A small audio captioner, trained from scratch: soap at rate 0.0017, 2800 steps.
Rows from block 2 of the text decoder of a small audio captioner, named by matrix and row number. Rows with one number belong to one neuron. Each number is 200 + 20 x the weight over its row's rms, rounded and kept within 0 to 999. All counts start at 0. After the name is the row's rms in percent of the matrix's.
Before each neuron's rows are labels from the 100 texts, of 14976, where the neuron reaches its largest size: "fires on" is the input token at the peak. Only what is clearly more common there than usual is listed. The data: single notes of musical instruments (NSynth). In brackets: how many of the 100, against the usual share in percent.
# gate: MLP gate (decoder.blocks.2.mlp.gate.weight, 960x320), inputs 0-159
# fc1: MLP up (decoder.blocks.2.mlp.fc1.weight, 960x320), inputs 0-159
# fc2: MLP down (decoder.blocks.2.mlp.fc2.weight, 320x960, transposed), outputs 0-159

fires on: "bass" (38 vs 2.2); "b1" (9 vs 0.1); "1" (9 vs 0.5); "vocal" (8 vs 0.5)
gate.75,102,204,181,211,202,174,210,185,192,207,197,182,181,231,183,201,201,225,166,180,225,195,198,205,160,209,198,238,191,175,209,186,210,211,190,213,197,224,213,181,265,191,208,182,230,211,214,236,213,215,187,177,190,180,221,204,174,208,221,167,183,221,210,217,189,231,229,201,198,209,175,231,207,177,203,175,188,214,183,230,203,196,171,181,201,196,175,184,170,180,171,193,228,173,207,218,180,185,220,185,193,181,213,216,195,207,181,186,180,192,212,219,227,205,212,222,225,201,188,193,181,203,203,230,214,194,189,173,216,200,225,141,208,185,200,203,192,178,200,181,189,201,211,212,218,205,212,207,211,213,165,194,219,192,194,210,205,182,194,220,234
fc1.75,093,215,215,211,192,185,200,230,204,182,226,220,194,213,221,183,262,183,196,186,189,198,234,192,157,198,225,156,193,197,193,231,188,192,202,174,182,241,184,220,187,190,206,203,213,203,168,194,189,193,186,224,198,209,246,167,199,193,223,180,208,174,212,183,207,188,202,171,208,167,208,202,192,197,216,167,204,218,205,212,204,227,189,224,203,236,183,232,199,250,193,227,209,193,236,208,210,198,212,208,166,177,217,222,189,182,202,200,208,202,145,215,215,190,191,180,191,196,173,182,205,197,223,218,187,173,186,185,209,187,211,173,196,196,143,230,210,212,208,186,221,188,220,223,196,153,195,177,220,213,194,218,207,215,193,230,181,210,192,203,191
fc2.75,094,207,195,216,202,206,201,203,199,213,233,215,211,212,229,168,210,238,192,185,204,214,201,198,214,197,187,188,180,204,203,255,204,179,201,216,217,266,164,223,215,208,196,228,194,213,212,202,236,229,218,210,204,216,199,216,160,218,242,197,207,171,205,211,205,226,221,193,220,164,177,202,189,153,219,166,226,231,220,204,213,205,206,208,212,199,202,224,201,225,197,204,191,185,181,184,220,190,197,169,230,201,181,186,227,210,169,194,172,206,169,213,206,223,216,236,219,187,162,215,183,163,215,189,232,207,227,181,209,177,223,172,222,196,249,200,192,207,213,174,212,159,195,225,163,199,212,201,193,245,201,199,194,224,200,163,196,156,168,199,221

fires on: "#" (100 vs 4.2)
gate.600,096,244,198,209,197,201,213,167,213,183,202,207,205,177,194,185,209,211,192,194,169,244,209,190,168,214,193,219,199,185,192,245,162,180,176,202,241,219,164,202,211,191,190,202,209,212,184,170,168,208,196,223,200,230,219,195,230,225,208,206,191,197,214,181,221,201,185,187,199,202,187,240,207,186,218,215,193,221,196,241,197,223,227,239,205,201,212,211,213,172,157,217,231,228,174,196,195,195,236,193,201,221,224,189,229,176,215,169,184,207,217,195,199,205,204,161,179,210,230,206,205,211,179,203,215,239,174,242,198,167,185,210,199,209,229,202,198,197,173,208,188,219,218,196,228,228,221,182,192,219,226,209,210,212,221,201,181,194,193,181,185
fc1.600,091,215,203,201,206,166,212,215,182,174,173,203,182,224,181,211,180,198,202,204,187,217,206,221,214,198,220,193,196,191,226,195,198,197,212,199,182,160,220,153,195,160,184,176,213,154,230,203,206,223,198,189,184,180,201,216,169,194,227,205,180,197,194,186,209,227,200,228,210,185,237,188,210,219,184,194,185,194,205,216,205,190,197,182,163,228,223,215,241,218,210,192,208,183,194,227,180,192,208,209,212,203,180,196,210,216,209,224,201,166,191,181,177,167,218,215,180,197,206,226,205,161,187,182,184,208,180,203,209,200,196,194,209,175,185,215,212,187,197,224,148,192,204,177,190,184,215,187,224,194,205,244,200,215,188,245,209,198,234,212,210
fc2.600,105,182,169,210,184,204,208,257,168,209,187,190,219,202,237,249,200,199,198,211,195,209,189,194,214,182,222,230,202,169,184,222,199,200,209,201,271,180,220,224,210,201,206,193,180,241,198,201,224,170,182,180,186,185,187,143,194,169,199,242,166,210,150,190,166,217,218,195,208,181,199,218,214,204,239,199,203,183,215,218,190,211,192,223,238,177,197,169,225,199,216,195,219,215,188,183,226,194,190,174,217,193,223,182,191,203,197,186,194,190,214,229,228,193,211,196,207,212,231,171,201,227,224,199,208,210,222,198,213,212,171,230,202,184,249,185,181,228,181,235,211,203,201,223,213,189,202,195,212,204,203,205,190,201,211,238,198,201,197,204,207

fires on: "bass" (68 vs 2.2); "2" (11 vs 0.6)
gate.161,099,226,201,204,180,159,215,181,233,216,187,211,166,202,193,189,213,203,204,190,242,195,208,203,149,246,220,197,185,194,150,216,183,206,220,224,221,193,176,212,238,202,180,190,174,187,209,192,203,190,210,219,198,204,186,205,205,181,231,167,225,210,199,240,180,216,204,195,227,184,185,195,214,190,222,176,204,186,231,200,191,202,145,215,173,223,196,166,219,215,199,197,188,198,217,201,210,229,219,207,159,181,176,191,198,226,186,160,184,207,186,207,224,179,199,222,221,182,169,176,198,196,193,177,223,208,170,182,215,168,242,168,209,179,195,215,206,159,170,223,215,183,229,199,191,208,188,200,242,184,171,192,189,199,221,211,202,196,187,170,233
fc1.161,103,209,213,180,223,165,224,206,166,208,196,178,189,234,200,179,194,234,192,180,206,192,180,234,170,168,165,182,186,174,191,208,188,189,208,208,213,213,175,216,179,168,192,196,211,179,231,180,206,224,213,214,189,217,230,187,207,193,233,191,205,192,197,192,208,206,228,178,203,225,189,197,204,189,196,199,201,170,205,195,198,179,198,243,174,187,180,182,208,229,191,191,242,184,223,190,195,208,221,208,177,194,184,178,236,207,195,151,166,228,192,169,205,186,188,200,240,178,160,206,197,155,199,188,196,207,197,194,196,225,229,200,198,238,209,242,234,222,173,206,233,188,214,229,141,233,201,190,220,196,190,192,180,210,187,163,196,164,205,211,226
fc2.161,093,214,183,197,220,196,256,198,175,208,241,241,197,219,188,203,218,231,189,200,160,202,168,193,205,197,218,166,210,165,206,228,203,222,211,197,218,216,144,161,191,209,191,195,223,183,157,210,225,224,173,179,206,228,178,193,189,195,205,203,186,191,205,214,197,227,217,183,196,159,188,192,188,200,200,193,191,214,200,192,203,192,186,195,209,217,189,190,220,233,209,200,189,153,176,148,218,194,221,159,197,216,209,187,199,209,194,242,191,211,199,226,218,248,200,202,205,187,211,183,201,183,208,191,195,184,211,208,201,188,217,170,220,220,181,190,177,197,193,186,219,212,214,164,199,194,171,213,228,214,195,228,174,204,207,158,210,158,188,182,221

fires on: "#" (46 vs 4.2); "synthetic" (22 vs 3.2); "electronic" (13 vs 3.7)
gate.472,104,211,213,206,186,176,196,240,203,169,206,186,177,215,155,211,236,222,198,172,174,191,214,167,196,192,209,203,217,197,187,197,209,182,203,214,198,207,233,186,201,181,222,244,207,200,192,201,193,216,209,191,206,192,203,192,210,183,187,191,208,152,197,179,184,218,204,209,191,195,201,199,197,207,188,206,210,237,211,221,218,196,206,203,188,214,174,249,214,181,187,203,189,217,212,205,179,175,229,182,200,201,184,214,192,224,240,218,195,194,134,213,229,186,155,167,198,191,212,218,185,210,233,175,172,201,235,188,231,198,214,198,178,204,197,216,179,207,204,204,226,199,180,207,202,238,171,173,212,169,198,185,211,205,238,182,222,171,188,212,206
fc1.472,111,210,222,202,219,222,183,172,218,194,185,166,199,197,212,220,197,194,215,187,193,203,237,214,169,229,216,217,250,209,216,206,183,212,223,210,217,219,184,198,178,183,199,197,199,221,173,206,201,240,176,195,197,210,182,202,177,218,182,179,215,199,181,263,194,179,149,188,217,189,194,205,212,235,227,201,199,175,206,216,198,201,215,145,190,181,214,196,205,199,186,227,213,186,199,196,193,202,179,220,173,232,191,204,204,213,213,211,171,209,228,203,195,198,226,199,211,209,161,211,174,183,157,232,224,179,182,191,212,219,192,229,179,211,174,246,182,180,218,216,209,222,215,204,181,168,206,205,228,213,206,213,214,227,178,172,207,215,210,228,234
fc2.472,109,228,166,197,204,170,168,222,235,174,171,186,196,199,202,199,198,210,160,222,166,172,207,223,171,224,212,242,196,166,179,215,201,239,178,187,187,178,199,211,179,202,219,179,210,183,200,180,225,175,232,209,213,219,211,176,181,186,211,208,205,198,207,202,184,220,209,233,201,193,171,218,215,186,210,179,197,230,209,163,203,160,192,232,214,216,212,186,225,234,180,219,215,218,178,232,178,222,169,208,181,183,193,184,216,214,233,181,182,179,212,217,217,209,201,193,175,188,179,208,205,212,220,178,214,195,200,199,184,224,197,185,197,209,194,193,137,205,175,222,183,179,175,182,183,184,196,222,217,215,169,246,207,172,202,232,199,210,196,191,163

fires on: "bass" (90 vs 2.2)
gate.417,098,256,226,183,208,201,209,210,216,194,204,209,217,222,199,184,193,220,204,219,191,185,225,216,198,200,197,221,189,206,180,191,224,201,207,196,202,188,176,156,232,157,171,196,218,201,217,201,229,216,205,138,197,189,185,222,193,181,182,199,193,225,189,178,171,230,218,226,216,193,215,228,225,188,193,190,211,207,192,156,222,194,218,214,196,183,220,155,196,211,213,199,196,192,195,205,191,214,196,207,206,209,201,205,228,192,189,186,212,190,175,185,196,201,178,216,181,163,200,232,193,196,190,206,180,195,257,183,182,212,224,205,180,195,187,183,199,224,181,212,202,214,174,165,187,208,221,221,220,208,177,233,200,173,213,180,213,217,216,221,192
fc1.417,100,202,215,223,170,179,194,217,197,214,249,214,189,193,189,210,173,209,215,185,199,168,195,235,186,158,177,172,202,172,210,202,200,214,204,222,202,220,180,227,213,190,182,199,210,189,226,163,200,198,187,222,206,200,174,209,219,202,179,186,195,186,213,180,170,219,193,168,220,191,180,183,195,192,162,231,246,208,220,213,201,153,169,223,183,215,214,179,226,203,226,212,188,202,211,172,195,172,181,191,199,219,211,208,235,208,183,215,178,183,202,212,204,194,196,174,184,209,207,193,197,214,205,213,207,177,220,175,213,192,169,207,204,192,158,215,216,209,196,194,186,202,182,199,165,222,177,237,217,186,217,172,243,208,223,180,209,244,181,188,199
fc2.417,099,196,288,238,219,189,196,189,195,215,218,198,199,226,208,193,230,183,194,185,226,195,200,206,216,181,169,200,196,206,168,202,208,199,214,226,231,197,193,214,207,222,234,184,234,213,173,198,209,199,209,186,210,229,197,239,174,194,226,223,193,219,226,181,186,196,222,179,203,217,193,212,220,202,228,202,213,181,201,208,215,183,215,229,189,218,205,194,207,201,173,179,241,216,177,191,219,205,207,175,207,184,219,205,221,243,202,178,184,202,206,208,173,226,199,210,204,194,223,188,192,164,231,220,197,198,239,250,213,187,199,207,191,196,224,188,208,219,196,208,246,216,207,191,218,211,197,190,221,197,197,168,215,189,229,200,207,188,194,196,190

fires on: "#" (10 vs 4.2)
gate.330,100,170,180,174,185,201,161,213,183,185,234,221,198,189,195,214,217,226,181,182,196,188,207,186,158,217,179,216,197,212,205,240,192,218,150,198,203,185,209,176,206,189,196,240,214,203,200,203,194,182,199,231,206,219,186,218,190,168,190,223,193,229,218,191,196,200,221,215,185,215,212,199,187,210,200,202,212,177,188,170,200,174,204,209,213,205,188,230,184,248,201,197,175,205,232,202,216,217,195,211,215,184,177,188,220,198,178,205,188,187,196,212,200,232,227,216,222,163,197,211,211,220,217,181,181,202,174,195,159,205,167,213,195,171,221,210,200,172,186,201,190,198,185,205,176,183,206,205,208,215,208,216,199,184,156,219,195,203,195,244,171
fc1.330,107,204,198,206,195,217,195,217,188,199,234,158,222,193,182,216,197,172,207,192,187,181,166,235,160,192,191,213,155,226,210,206,197,193,220,230,177,216,216,246,206,238,182,186,205,212,245,176,203,258,228,205,170,192,178,180,201,204,235,187,192,178,226,177,228,181,183,212,196,193,209,204,217,204,230,196,186,165,205,224,228,210,234,208,212,177,178,134,187,218,203,200,203,196,210,222,206,190,221,200,204,237,193,189,173,208,208,181,193,200,229,186,176,186,214,202,209,196,198,201,219,213,153,173,188,199,179,210,210,240,200,209,190,224,234,195,217,204,199,167,203,182,215,232,216,220,183,207,196,215,220,196,190,224,171,189,224,208,197,185,230
fc2.330,103,220,240,209,183,194,192,177,165,164,168,199,198,194,232,192,206,192,201,170,205,186,210,209,221,191,192,173,216,210,211,215,186,193,200,201,204,211,205,170,203,153,245,185,211,179,168,225,202,219,167,197,236,192,207,205,169,203,186,238,186,174,201,194,210,206,222,184,220,217,205,183,170,224,181,187,214,175,210,193,193,210,201,216,217,223,197,197,178,167,212,193,191,192,128,188,155,233,187,207,203,199,181,190,188,241,181,187,220,202,186,198,189,173,206,209,177,200,186,219,198,189,196,224,170,195,216,212,206,217,208,177,224,219,194,204,190,183,211,190,183,150,178,188,182,183,203,144,189,213,214,232,173,223,187,176,190,184,198,161,168

fires on: "#" (100 vs 4.2)
gate.662,096,173,192,211,183,204,236,244,200,188,162,172,166,184,191,200,188,200,170,219,229,228,217,168,198,207,203,220,207,201,223,176,188,201,205,234,219,192,194,168,220,190,181,178,179,232,194,214,184,205,185,163,220,194,180,207,218,204,198,164,192,181,180,211,213,168,225,194,203,172,205,204,206,216,230,221,181,207,181,214,186,198,194,177,188,199,225,164,171,204,209,220,165,196,230,184,204,196,174,240,189,170,150,211,201,220,185,193,217,217,202,190,194,217,211,233,261,169,146,230,212,210,231,214,207,211,188,186,227,224,212,226,182,204,216,210,231,201,232,207,205,174,214,175,179,237,204,181,189,188,223,206,210,184,189,173,182,185,223,200,198
fc1.662,094,194,206,223,198,188,211,199,209,232,184,225,240,210,207,226,222,211,217,210,169,202,227,215,200,188,166,197,234,222,224,210,200,191,217,204,207,170,171,211,207,191,197,223,193,165,218,181,168,223,170,195,195,187,202,205,167,213,250,177,199,253,208,200,212,214,186,226,221,205,194,169,205,196,196,264,195,194,242,193,182,181,200,164,194,175,214,230,215,200,188,180,224,189,208,169,179,194,206,170,175,231,228,168,170,192,192,186,201,179,163,212,212,219,164,214,182,233,190,176,205,199,177,201,224,191,185,193,203,212,222,199,175,207,215,193,175,206,183,179,213,201,186,225,179,185,183,203,202,222,213,206,201,218,181,222,219,191,210,194,189
fc2.662,099,188,159,190,236,190,210,221,183,182,206,212,194,189,232,201,191,201,231,197,195,194,208,207,193,200,232,186,230,195,189,211,235,279,217,168,195,210,203,141,169,221,207,219,228,204,199,193,162,169,197,206,207,216,183,141,219,203,177,183,206,192,199,226,229,197,178,171,211,242,217,223,188,211,177,189,217,209,192,177,231,187,164,210,199,242,206,190,207,190,204,206,203,200,200,182,210,193,182,215,183,199,197,212,165,190,194,232,184,183,205,164,197,185,197,178,161,213,201,195,191,192,214,181,177,201,234,210,214,192,201,190,173,195,190,197,199,206,224,232,160,208,194,222,202,211,194,229,220,209,179,218,176,182,191,195,190,205,221,154,165

fires on: "#" (100 vs 4.2)
gate.648,099,190,182,156,244,208,186,212,203,182,167,204,202,185,239,207,203,190,220,177,219,196,189,195,203,189,210,199,186,194,234,168,186,163,204,181,213,230,207,216,184,189,176,188,163,168,202,199,203,209,221,204,167,196,195,177,211,204,186,209,188,181,184,215,186,191,206,201,168,189,180,187,199,220,172,185,206,229,166,206,183,180,187,213,229,185,191,184,226,175,163,195,235,223,194,213,236,227,237,192,210,230,205,185,205,227,208,200,206,187,197,235,218,184,182,193,179,227,202,193,198,203,197,211,208,189,181,195,193,203,197,208,187,190,192,217,184,173,202,223,197,230,209,216,176,176,233,234,249,200,182,222,187,176,203,231,197,171,186,189,214
fc1.648,098,199,199,175,171,173,197,183,217,209,200,183,206,176,218,214,173,192,184,174,214,209,213,190,207,150,180,182,178,192,207,218,222,218,206,236,251,200,205,202,184,197,190,184,212,188,208,191,205,228,200,197,212,204,225,219,220,198,203,212,214,219,208,231,216,195,217,230,195,174,196,205,221,175,184,167,176,198,198,222,188,176,197,216,201,208,178,233,197,202,196,188,191,212,155,190,210,173,198,194,217,238,215,173,203,234,179,207,177,184,201,179,179,219,217,207,220,157,193,221,214,207,195,187,222,176,168,174,191,191,187,208,222,168,187,171,176,210,197,193,184,215,216,226,227,234,183,202,196,203,214,197,183,194,201,208,193,181,210,211,195
fc2.648,091,202,193,177,163,189,213,210,213,235,185,192,208,182,206,190,222,194,201,192,193,200,198,210,198,208,231,206,209,251,160,186,204,184,145,173,176,180,208,214,198,180,204,177,238,227,207,199,194,217,175,197,158,189,197,239,211,207,200,217,232,174,230,210,176,193,187,234,229,185,208,215,195,211,198,197,223,200,197,212,213,190,205,197,191,187,226,231,199,206,209,191,205,224,227,195,166,216,201,226,191,186,217,206,209,207,176,194,161,208,173,199,199,232,136,176,172,195,184,207,185,231,173,218,199,223,217,157,197,194,175,196,178,195,174,194,176,182,210,204,199,205,157,175,182,208,198,220,204,202,235,195,195,226,190,201,195,186,152,168,202

fires on: "," (48 vs 20.3)
gate.50,099,182,172,177,219,220,202,193,188,215,201,210,221,205,185,183,204,209,175,216,227,206,229,226,191,179,177,173,195,210,202,202,204,218,189,186,218,188,181,206,198,219,238,201,218,162,186,197,214,204,148,221,188,202,217,168,189,213,195,148,195,229,207,249,218,217,220,212,195,159,207,210,204,213,209,215,236,180,157,220,196,189,203,196,185,223,240,184,206,173,219,202,181,190,173,181,197,213,214,172,176,183,237,197,235,172,195,203,227,205,237,209,235,213,187,222,233,224,188,198,225,222,184,190,216,221,224,213,183,185,190,191,216,204,208,157,181,180,199,200,224,220,241,208,186,182,197,180,173,210,199,174,220,178,146,183,184,190,195,206,227
fc1.50,098,198,211,219,195,165,213,179,199,200,194,200,270,237,201,214,196,205,166,216,197,188,210,213,239,204,209,167,182,239,205,192,220,200,208,197,226,187,240,180,215,204,178,229,206,197,233,218,197,225,207,192,240,193,190,187,209,205,212,180,200,180,199,204,179,190,197,179,175,200,240,200,188,160,185,183,188,194,196,177,212,215,228,190,186,228,260,215,233,220,217,184,147,181,170,177,203,188,205,211,211,209,220,235,233,193,191,203,210,173,201,202,201,182,228,181,197,211,180,205,165,188,195,202,206,205,186,238,212,221,197,206,224,200,206,220,208,190,188,223,233,187,167,204,183,167,177,207,200,184,201,197,178,203,178,185,190,198,220,181,192
fc2.50,101,216,191,197,193,200,191,231,211,196,194,213,196,182,199,224,215,215,217,217,192,188,238,192,194,194,191,214,209,229,197,199,198,225,178,178,191,234,202,197,183,169,197,182,203,202,188,198,171,212,181,211,202,197,157,228,210,222,204,208,223,187,200,197,243,176,172,188,205,201,197,219,168,199,182,181,214,175,186,198,192,186,218,161,206,191,194,191,199,261,214,189,207,205,187,213,162,198,211,190,183,182,207,177,210,185,225,215,205,227,191,217,256,200,208,183,191,204,175,207,217,198,178,210,221,241,185,248,168,198,201,205,156,150,187,180,198,212,192,192,168,232,168,198,260,209,184,198,204,167,197,218,176,223,215,133,167,216,205,174,204

fires on: "," (87 vs 20.3); "acoustic" (12 vs 3.3)
gate.424,094,188,167,212,185,194,183,213,209,165,213,199,214,201,219,226,242,200,185,192,226,180,193,191,231,185,207,208,191,164,188,171,148,208,211,198,179,221,187,168,180,180,200,190,183,216,228,197,221,204,206,235,202,229,177,184,191,186,215,214,198,170,218,212,226,240,196,198,250,214,187,203,211,198,199,265,199,193,184,183,235,217,220,175,193,192,194,203,229,192,214,180,220,193,185,199,260,208,190,196,201,179,209,188,182,212,195,215,222,268,179,203,228,194,204,222,213,181,198,177,205,222,236,212,205,221,201,153,206,171,177,191,169,219,198,190,197,203,235,164,212,202,165,165,211,185,212,193,212,198,188,207,175,216,193,164,184,208,209,179,196
fc1.424,094,187,191,215,193,191,199,216,199,211,182,216,221,183,169,198,257,175,213,229,246,171,183,206,182,216,211,204,219,198,181,163,191,216,173,232,177,210,199,186,178,201,208,214,204,182,247,173,204,205,161,181,201,255,178,209,208,188,172,188,206,184,210,182,184,207,162,212,193,193,189,161,188,221,174,216,211,168,205,171,255,184,199,187,199,204,200,189,194,203,224,205,193,196,195,216,181,199,149,185,226,167,192,196,195,206,173,187,238,219,181,234,194,229,231,216,226,197,208,191,174,193,207,156,190,216,196,157,183,223,182,213,202,214,216,220,215,212,216,184,214,239,177,194,190,167,214,190,210,165,206,215,196,221,176,181,218,191,195,184,169
fc2.424,105,179,246,178,194,165,219,190,215,208,215,188,198,196,196,205,207,211,176,218,191,227,232,207,178,209,184,149,187,179,174,105,207,203,202,193,173,193,189,171,203,190,181,183,187,168,208,168,199,200,194,162,147,193,213,194,217,156,178,207,175,186,213,248,165,200,183,191,204,230,200,184,206,192,204,202,164,199,226,206,195,177,198,195,203,210,236,215,179,206,200,223,204,205,201,235,208,201,136,205,220,225,191,183,182,162,224,225,156,203,205,210,196,189,193,183,212,193,222,180,192,184,196,175,201,212,192,189,228,228,230,190,181,186,200,210,206,191,207,184,222,175,149,173,235,206,197,197,201,196,211,185,202,204,200,225,189,194,200,247,193

fires on: "#" (77 vs 4.2); "<end>" (22 vs 10.1)
gate.209,093,226,193,211,223,196,215,183,184,207,185,193,187,189,240,187,204,189,162,208,228,209,201,204,191,211,203,181,203,203,211,228,178,200,227,167,217,199,206,218,241,204,192,226,196,178,178,183,216,213,192,176,238,185,175,162,197,198,218,209,169,179,193,183,186,227,200,156,199,242,188,168,226,217,225,199,174,218,211,185,193,210,213,203,225,221,193,190,170,173,217,249,184,224,241,209,192,190,202,189,190,160,222,189,196,218,235,181,186,195,205,180,205,199,214,206,127,193,153,214,183,198,209,228,204,218,201,163,195,217,238,189,186,190,171,245,224,170,194,216,176,233,181,193,180,182,232,187,207,211,229,159,212,207,200,204,183,207,182,203,200
fc1.209,086,191,229,181,182,206,246,188,180,226,167,182,190,180,194,222,206,205,185,193,188,196,204,189,208,231,220,203,191,210,203,211,224,212,221,187,241,194,187,176,213,212,223,223,181,218,168,205,188,232,155,179,205,205,184,216,211,235,142,202,186,196,200,168,205,232,172,174,211,222,193,152,211,227,197,202,194,208,219,221,185,158,184,196,223,213,191,212,184,193,193,173,202,193,205,175,226,177,212,208,184,216,251,188,203,211,185,180,190,159,211,200,216,217,209,250,177,208,173,202,179,195,194,214,247,211,184,203,213,225,211,148,210,178,167,223,193,183,187,194,212,213,179,154,197,195,219,212,201,203,234,190,206,210,208,194,192,192,194,205,179
fc2.209,095,176,228,228,199,193,214,226,205,171,145,228,236,204,231,160,205,205,211,185,184,226,224,200,227,191,195,222,220,250,214,213,172,202,196,207,182,198,204,195,208,191,230,174,188,158,229,182,193,170,189,216,195,192,175,207,188,223,164,219,237,219,227,180,214,167,179,242,241,206,203,175,185,202,191,166,208,187,186,190,202,221,191,194,189,206,193,200,184,209,197,190,170,188,231,183,179,199,228,227,189,195,190,178,181,201,207,174,190,207,185,210,193,213,191,202,210,177,205,198,223,212,175,214,185,197,245,188,180,217,204,211,180,185,154,194,185,197,208,185,197,192,197,240,161,211,199,228,163,208,215,149,187,218,205,208,200,195,220,197,172

fires on: "bass" (26 vs 2.2); "guitar" (24 vs 1.3); "4" (10 vs 0.7); "2" (9 vs 0.6)
gate.645,106,181,205,208,166,180,215,210,217,204,211,184,199,205,236,200,208,203,200,181,197,188,217,224,193,184,170,227,172,195,228,224,216,215,178,238,169,218,195,184,195,190,199,232,215,189,191,197,168,231,157,187,204,202,210,221,199,169,192,200,207,228,220,207,189,199,207,206,156,206,210,241,175,189,178,186,168,228,234,220,205,229,176,209,202,172,171,179,199,228,207,179,196,181,205,224,175,183,230,199,191,190,192,183,185,198,200,188,209,185,215,206,235,191,205,202,219,196,203,217,185,166,204,189,210,206,160,196,197,160,195,172,200,211,181,225,229,217,130,196,206,192,239,226,203,174,182,218,227,196,231,212,205,190,175,177,209,176,206,199,191
fc1.645,094,179,206,200,177,173,206,212,171,209,169,176,212,234,217,180,186,197,211,235,212,191,209,173,175,213,219,219,211,187,157,192,210,196,246,190,205,197,216,179,222,189,188,168,226,211,223,206,223,215,181,200,192,216,193,176,188,247,264,214,195,210,186,226,196,209,229,169,172,213,205,181,193,198,232,195,188,211,196,194,188,207,158,239,214,234,200,222,198,213,206,201,235,221,205,162,173,183,223,211,179,209,186,216,205,217,207,208,188,226,211,222,237,198,208,200,214,203,173,205,212,176,169,165,150,192,181,188,176,211,252,210,194,184,191,232,188,185,231,170,203,185,252,199,217,189,198,208,206,165,182,202,225,205,243,194,200,199,225,205,189
fc2.645,095,198,137,217,202,221,210,235,176,188,211,210,185,186,136,175,195,177,219,186,153,192,172,202,221,247,192,197,186,161,228,235,208,188,195,188,189,202,178,229,227,190,177,212,201,206,184,184,221,196,203,192,199,254,210,236,213,207,182,210,197,169,222,207,183,200,204,197,201,162,192,224,196,165,180,201,211,223,193,197,190,216,222,185,199,207,206,215,219,215,194,219,203,184,171,191,250,220,194,190,201,175,247,168,173,184,207,218,182,240,201,234,230,207,199,212,217,183,201,208,195,172,194,196,179,191,217,203,206,189,239,190,215,183,199,196,209,193,196,227,196,183,176,192,183,216,218,192,226,226,194,204,204,216,225,178,223,164,179,218,245

fires on: "bass" (49 vs 2.2); "guitar" (24 vs 1.3)
gate.678,105,203,220,217,189,182,216,183,191,210,176,232,204,182,193,235,243,215,183,204,196,190,218,213,185,199,213,177,249,218,201,205,173,179,201,211,190,229,167,220,200,193,204,209,181,210,199,190,217,239,186,189,193,183,224,236,229,209,204,218,191,173,209,169,207,194,219,183,222,178,207,186,221,221,196,200,191,214,197,202,219,180,191,208,204,188,178,213,219,240,209,226,232,203,185,151,193,199,190,173,208,177,219,192,204,251,213,184,177,220,180,207,221,202,220,205,226,215,179,214,212,174,207,219,190,244,199,200,192,173,181,209,236,226,173,166,216,164,222,197,219,194,201,181,200,215,186,192,228,194,221,201,192,228,197,197,190,242,166,215,237
fc1.678,099,192,177,178,239,185,188,226,200,190,200,203,208,171,189,204,210,206,220,212,186,211,212,173,194,186,221,221,186,245,204,195,193,146,182,182,219,190,189,196,195,187,227,207,156,205,200,202,221,186,218,199,200,184,202,194,203,160,213,161,184,211,190,208,201,204,191,173,184,177,177,191,180,205,192,198,190,206,205,216,203,194,183,149,212,206,208,214,211,172,229,209,168,177,189,226,198,197,209,212,221,236,185,248,170,191,217,204,188,197,173,186,216,234,190,151,238,176,186,231,210,236,225,208,197,166,187,230,217,209,224,209,203,191,163,194,223,167,168,178,210,208,189,188,225,179,202,200,184,204,178,204,213,197,200,227,192,181,202,176,192
fc2.678,104,208,190,235,226,191,192,222,206,202,178,172,188,222,180,222,153,188,190,243,188,233,207,175,189,181,205,231,221,210,224,181,193,217,261,193,239,189,222,212,216,220,231,201,194,180,198,208,192,202,196,211,234,193,177,182,213,193,218,189,211,214,178,220,182,203,210,200,197,192,206,214,169,221,190,185,192,170,187,177,179,223,230,219,213,186,204,191,170,175,227,171,195,219,190,187,235,187,228,214,198,232,200,218,181,212,163,212,218,192,195,204,202,205,220,232,186,175,200,217,223,226,231,193,171,210,179,203,199,188,165,233,182,192,226,179,224,187,182,218,205,236,217,220,213,266,235,203,173,223,222,200,225,205,180,214,222,185,212,216,194

fires on: "#" (94 vs 4.2)
gate.686,104,219,167,191,198,147,222,209,215,211,177,216,211,222,221,177,188,220,159,210,205,207,207,189,189,216,194,207,186,239,180,185,168,211,184,224,212,199,184,215,204,203,204,203,236,227,184,185,167,210,209,185,196,147,190,191,204,155,192,222,188,206,198,214,212,236,181,167,206,195,218,204,192,200,221,192,206,217,194,136,157,182,227,206,205,192,203,228,205,180,195,213,204,215,191,178,175,185,204,194,181,236,190,198,211,196,199,209,181,205,192,156,206,201,198,211,197,191,206,197,220,195,200,155,216,183,210,224,194,169,189,218,216,220,192,199,191,194,217,201,220,192,219,219,211,209,180,223,215,225,177,201,190,188,224,200,193,217,134,193,176
fc1.686,100,207,202,186,203,197,225,229,196,191,204,176,206,218,194,148,166,229,216,207,200,218,198,192,230,188,192,203,176,203,201,219,204,206,199,198,193,198,202,137,167,188,200,200,219,174,238,250,155,198,205,230,166,204,180,232,206,192,205,182,188,223,236,209,177,180,230,226,207,209,177,207,212,184,212,216,200,206,176,208,195,207,182,183,187,177,215,208,196,184,181,202,221,215,214,199,180,206,164,212,203,161,191,195,188,222,191,225,205,184,187,173,175,171,153,202,205,195,206,186,229,232,220,228,165,210,189,166,197,195,222,212,151,245,230,201,177,192,166,165,194,202,203,230,214,201,199,199,216,164,190,208,196,199,218,203,183,215,179,206,196
fc2.686,104,178,138,190,173,224,196,212,197,214,218,224,206,198,191,155,244,190,202,208,212,202,191,205,202,180,208,214,208,164,189,211,242,177,210,233,198,213,200,161,201,200,207,213,216,172,175,226,160,177,218,189,172,193,195,186,162,209,180,199,207,217,211,188,191,210,217,203,216,190,201,194,214,200,164,204,207,229,202,221,186,221,212,168,195,184,139,205,187,204,216,213,212,196,215,190,183,188,234,205,203,159,234,199,253,152,196,194,184,183,185,219,153,201,201,181,209,173,191,217,198,178,194,181,195,217,211,224,199,175,196,219,183,191,216,190,224,220,194,210,205,198,201,204,188,182,210,197,199,190,203,189,165,198,209,196,169,210,206,238,194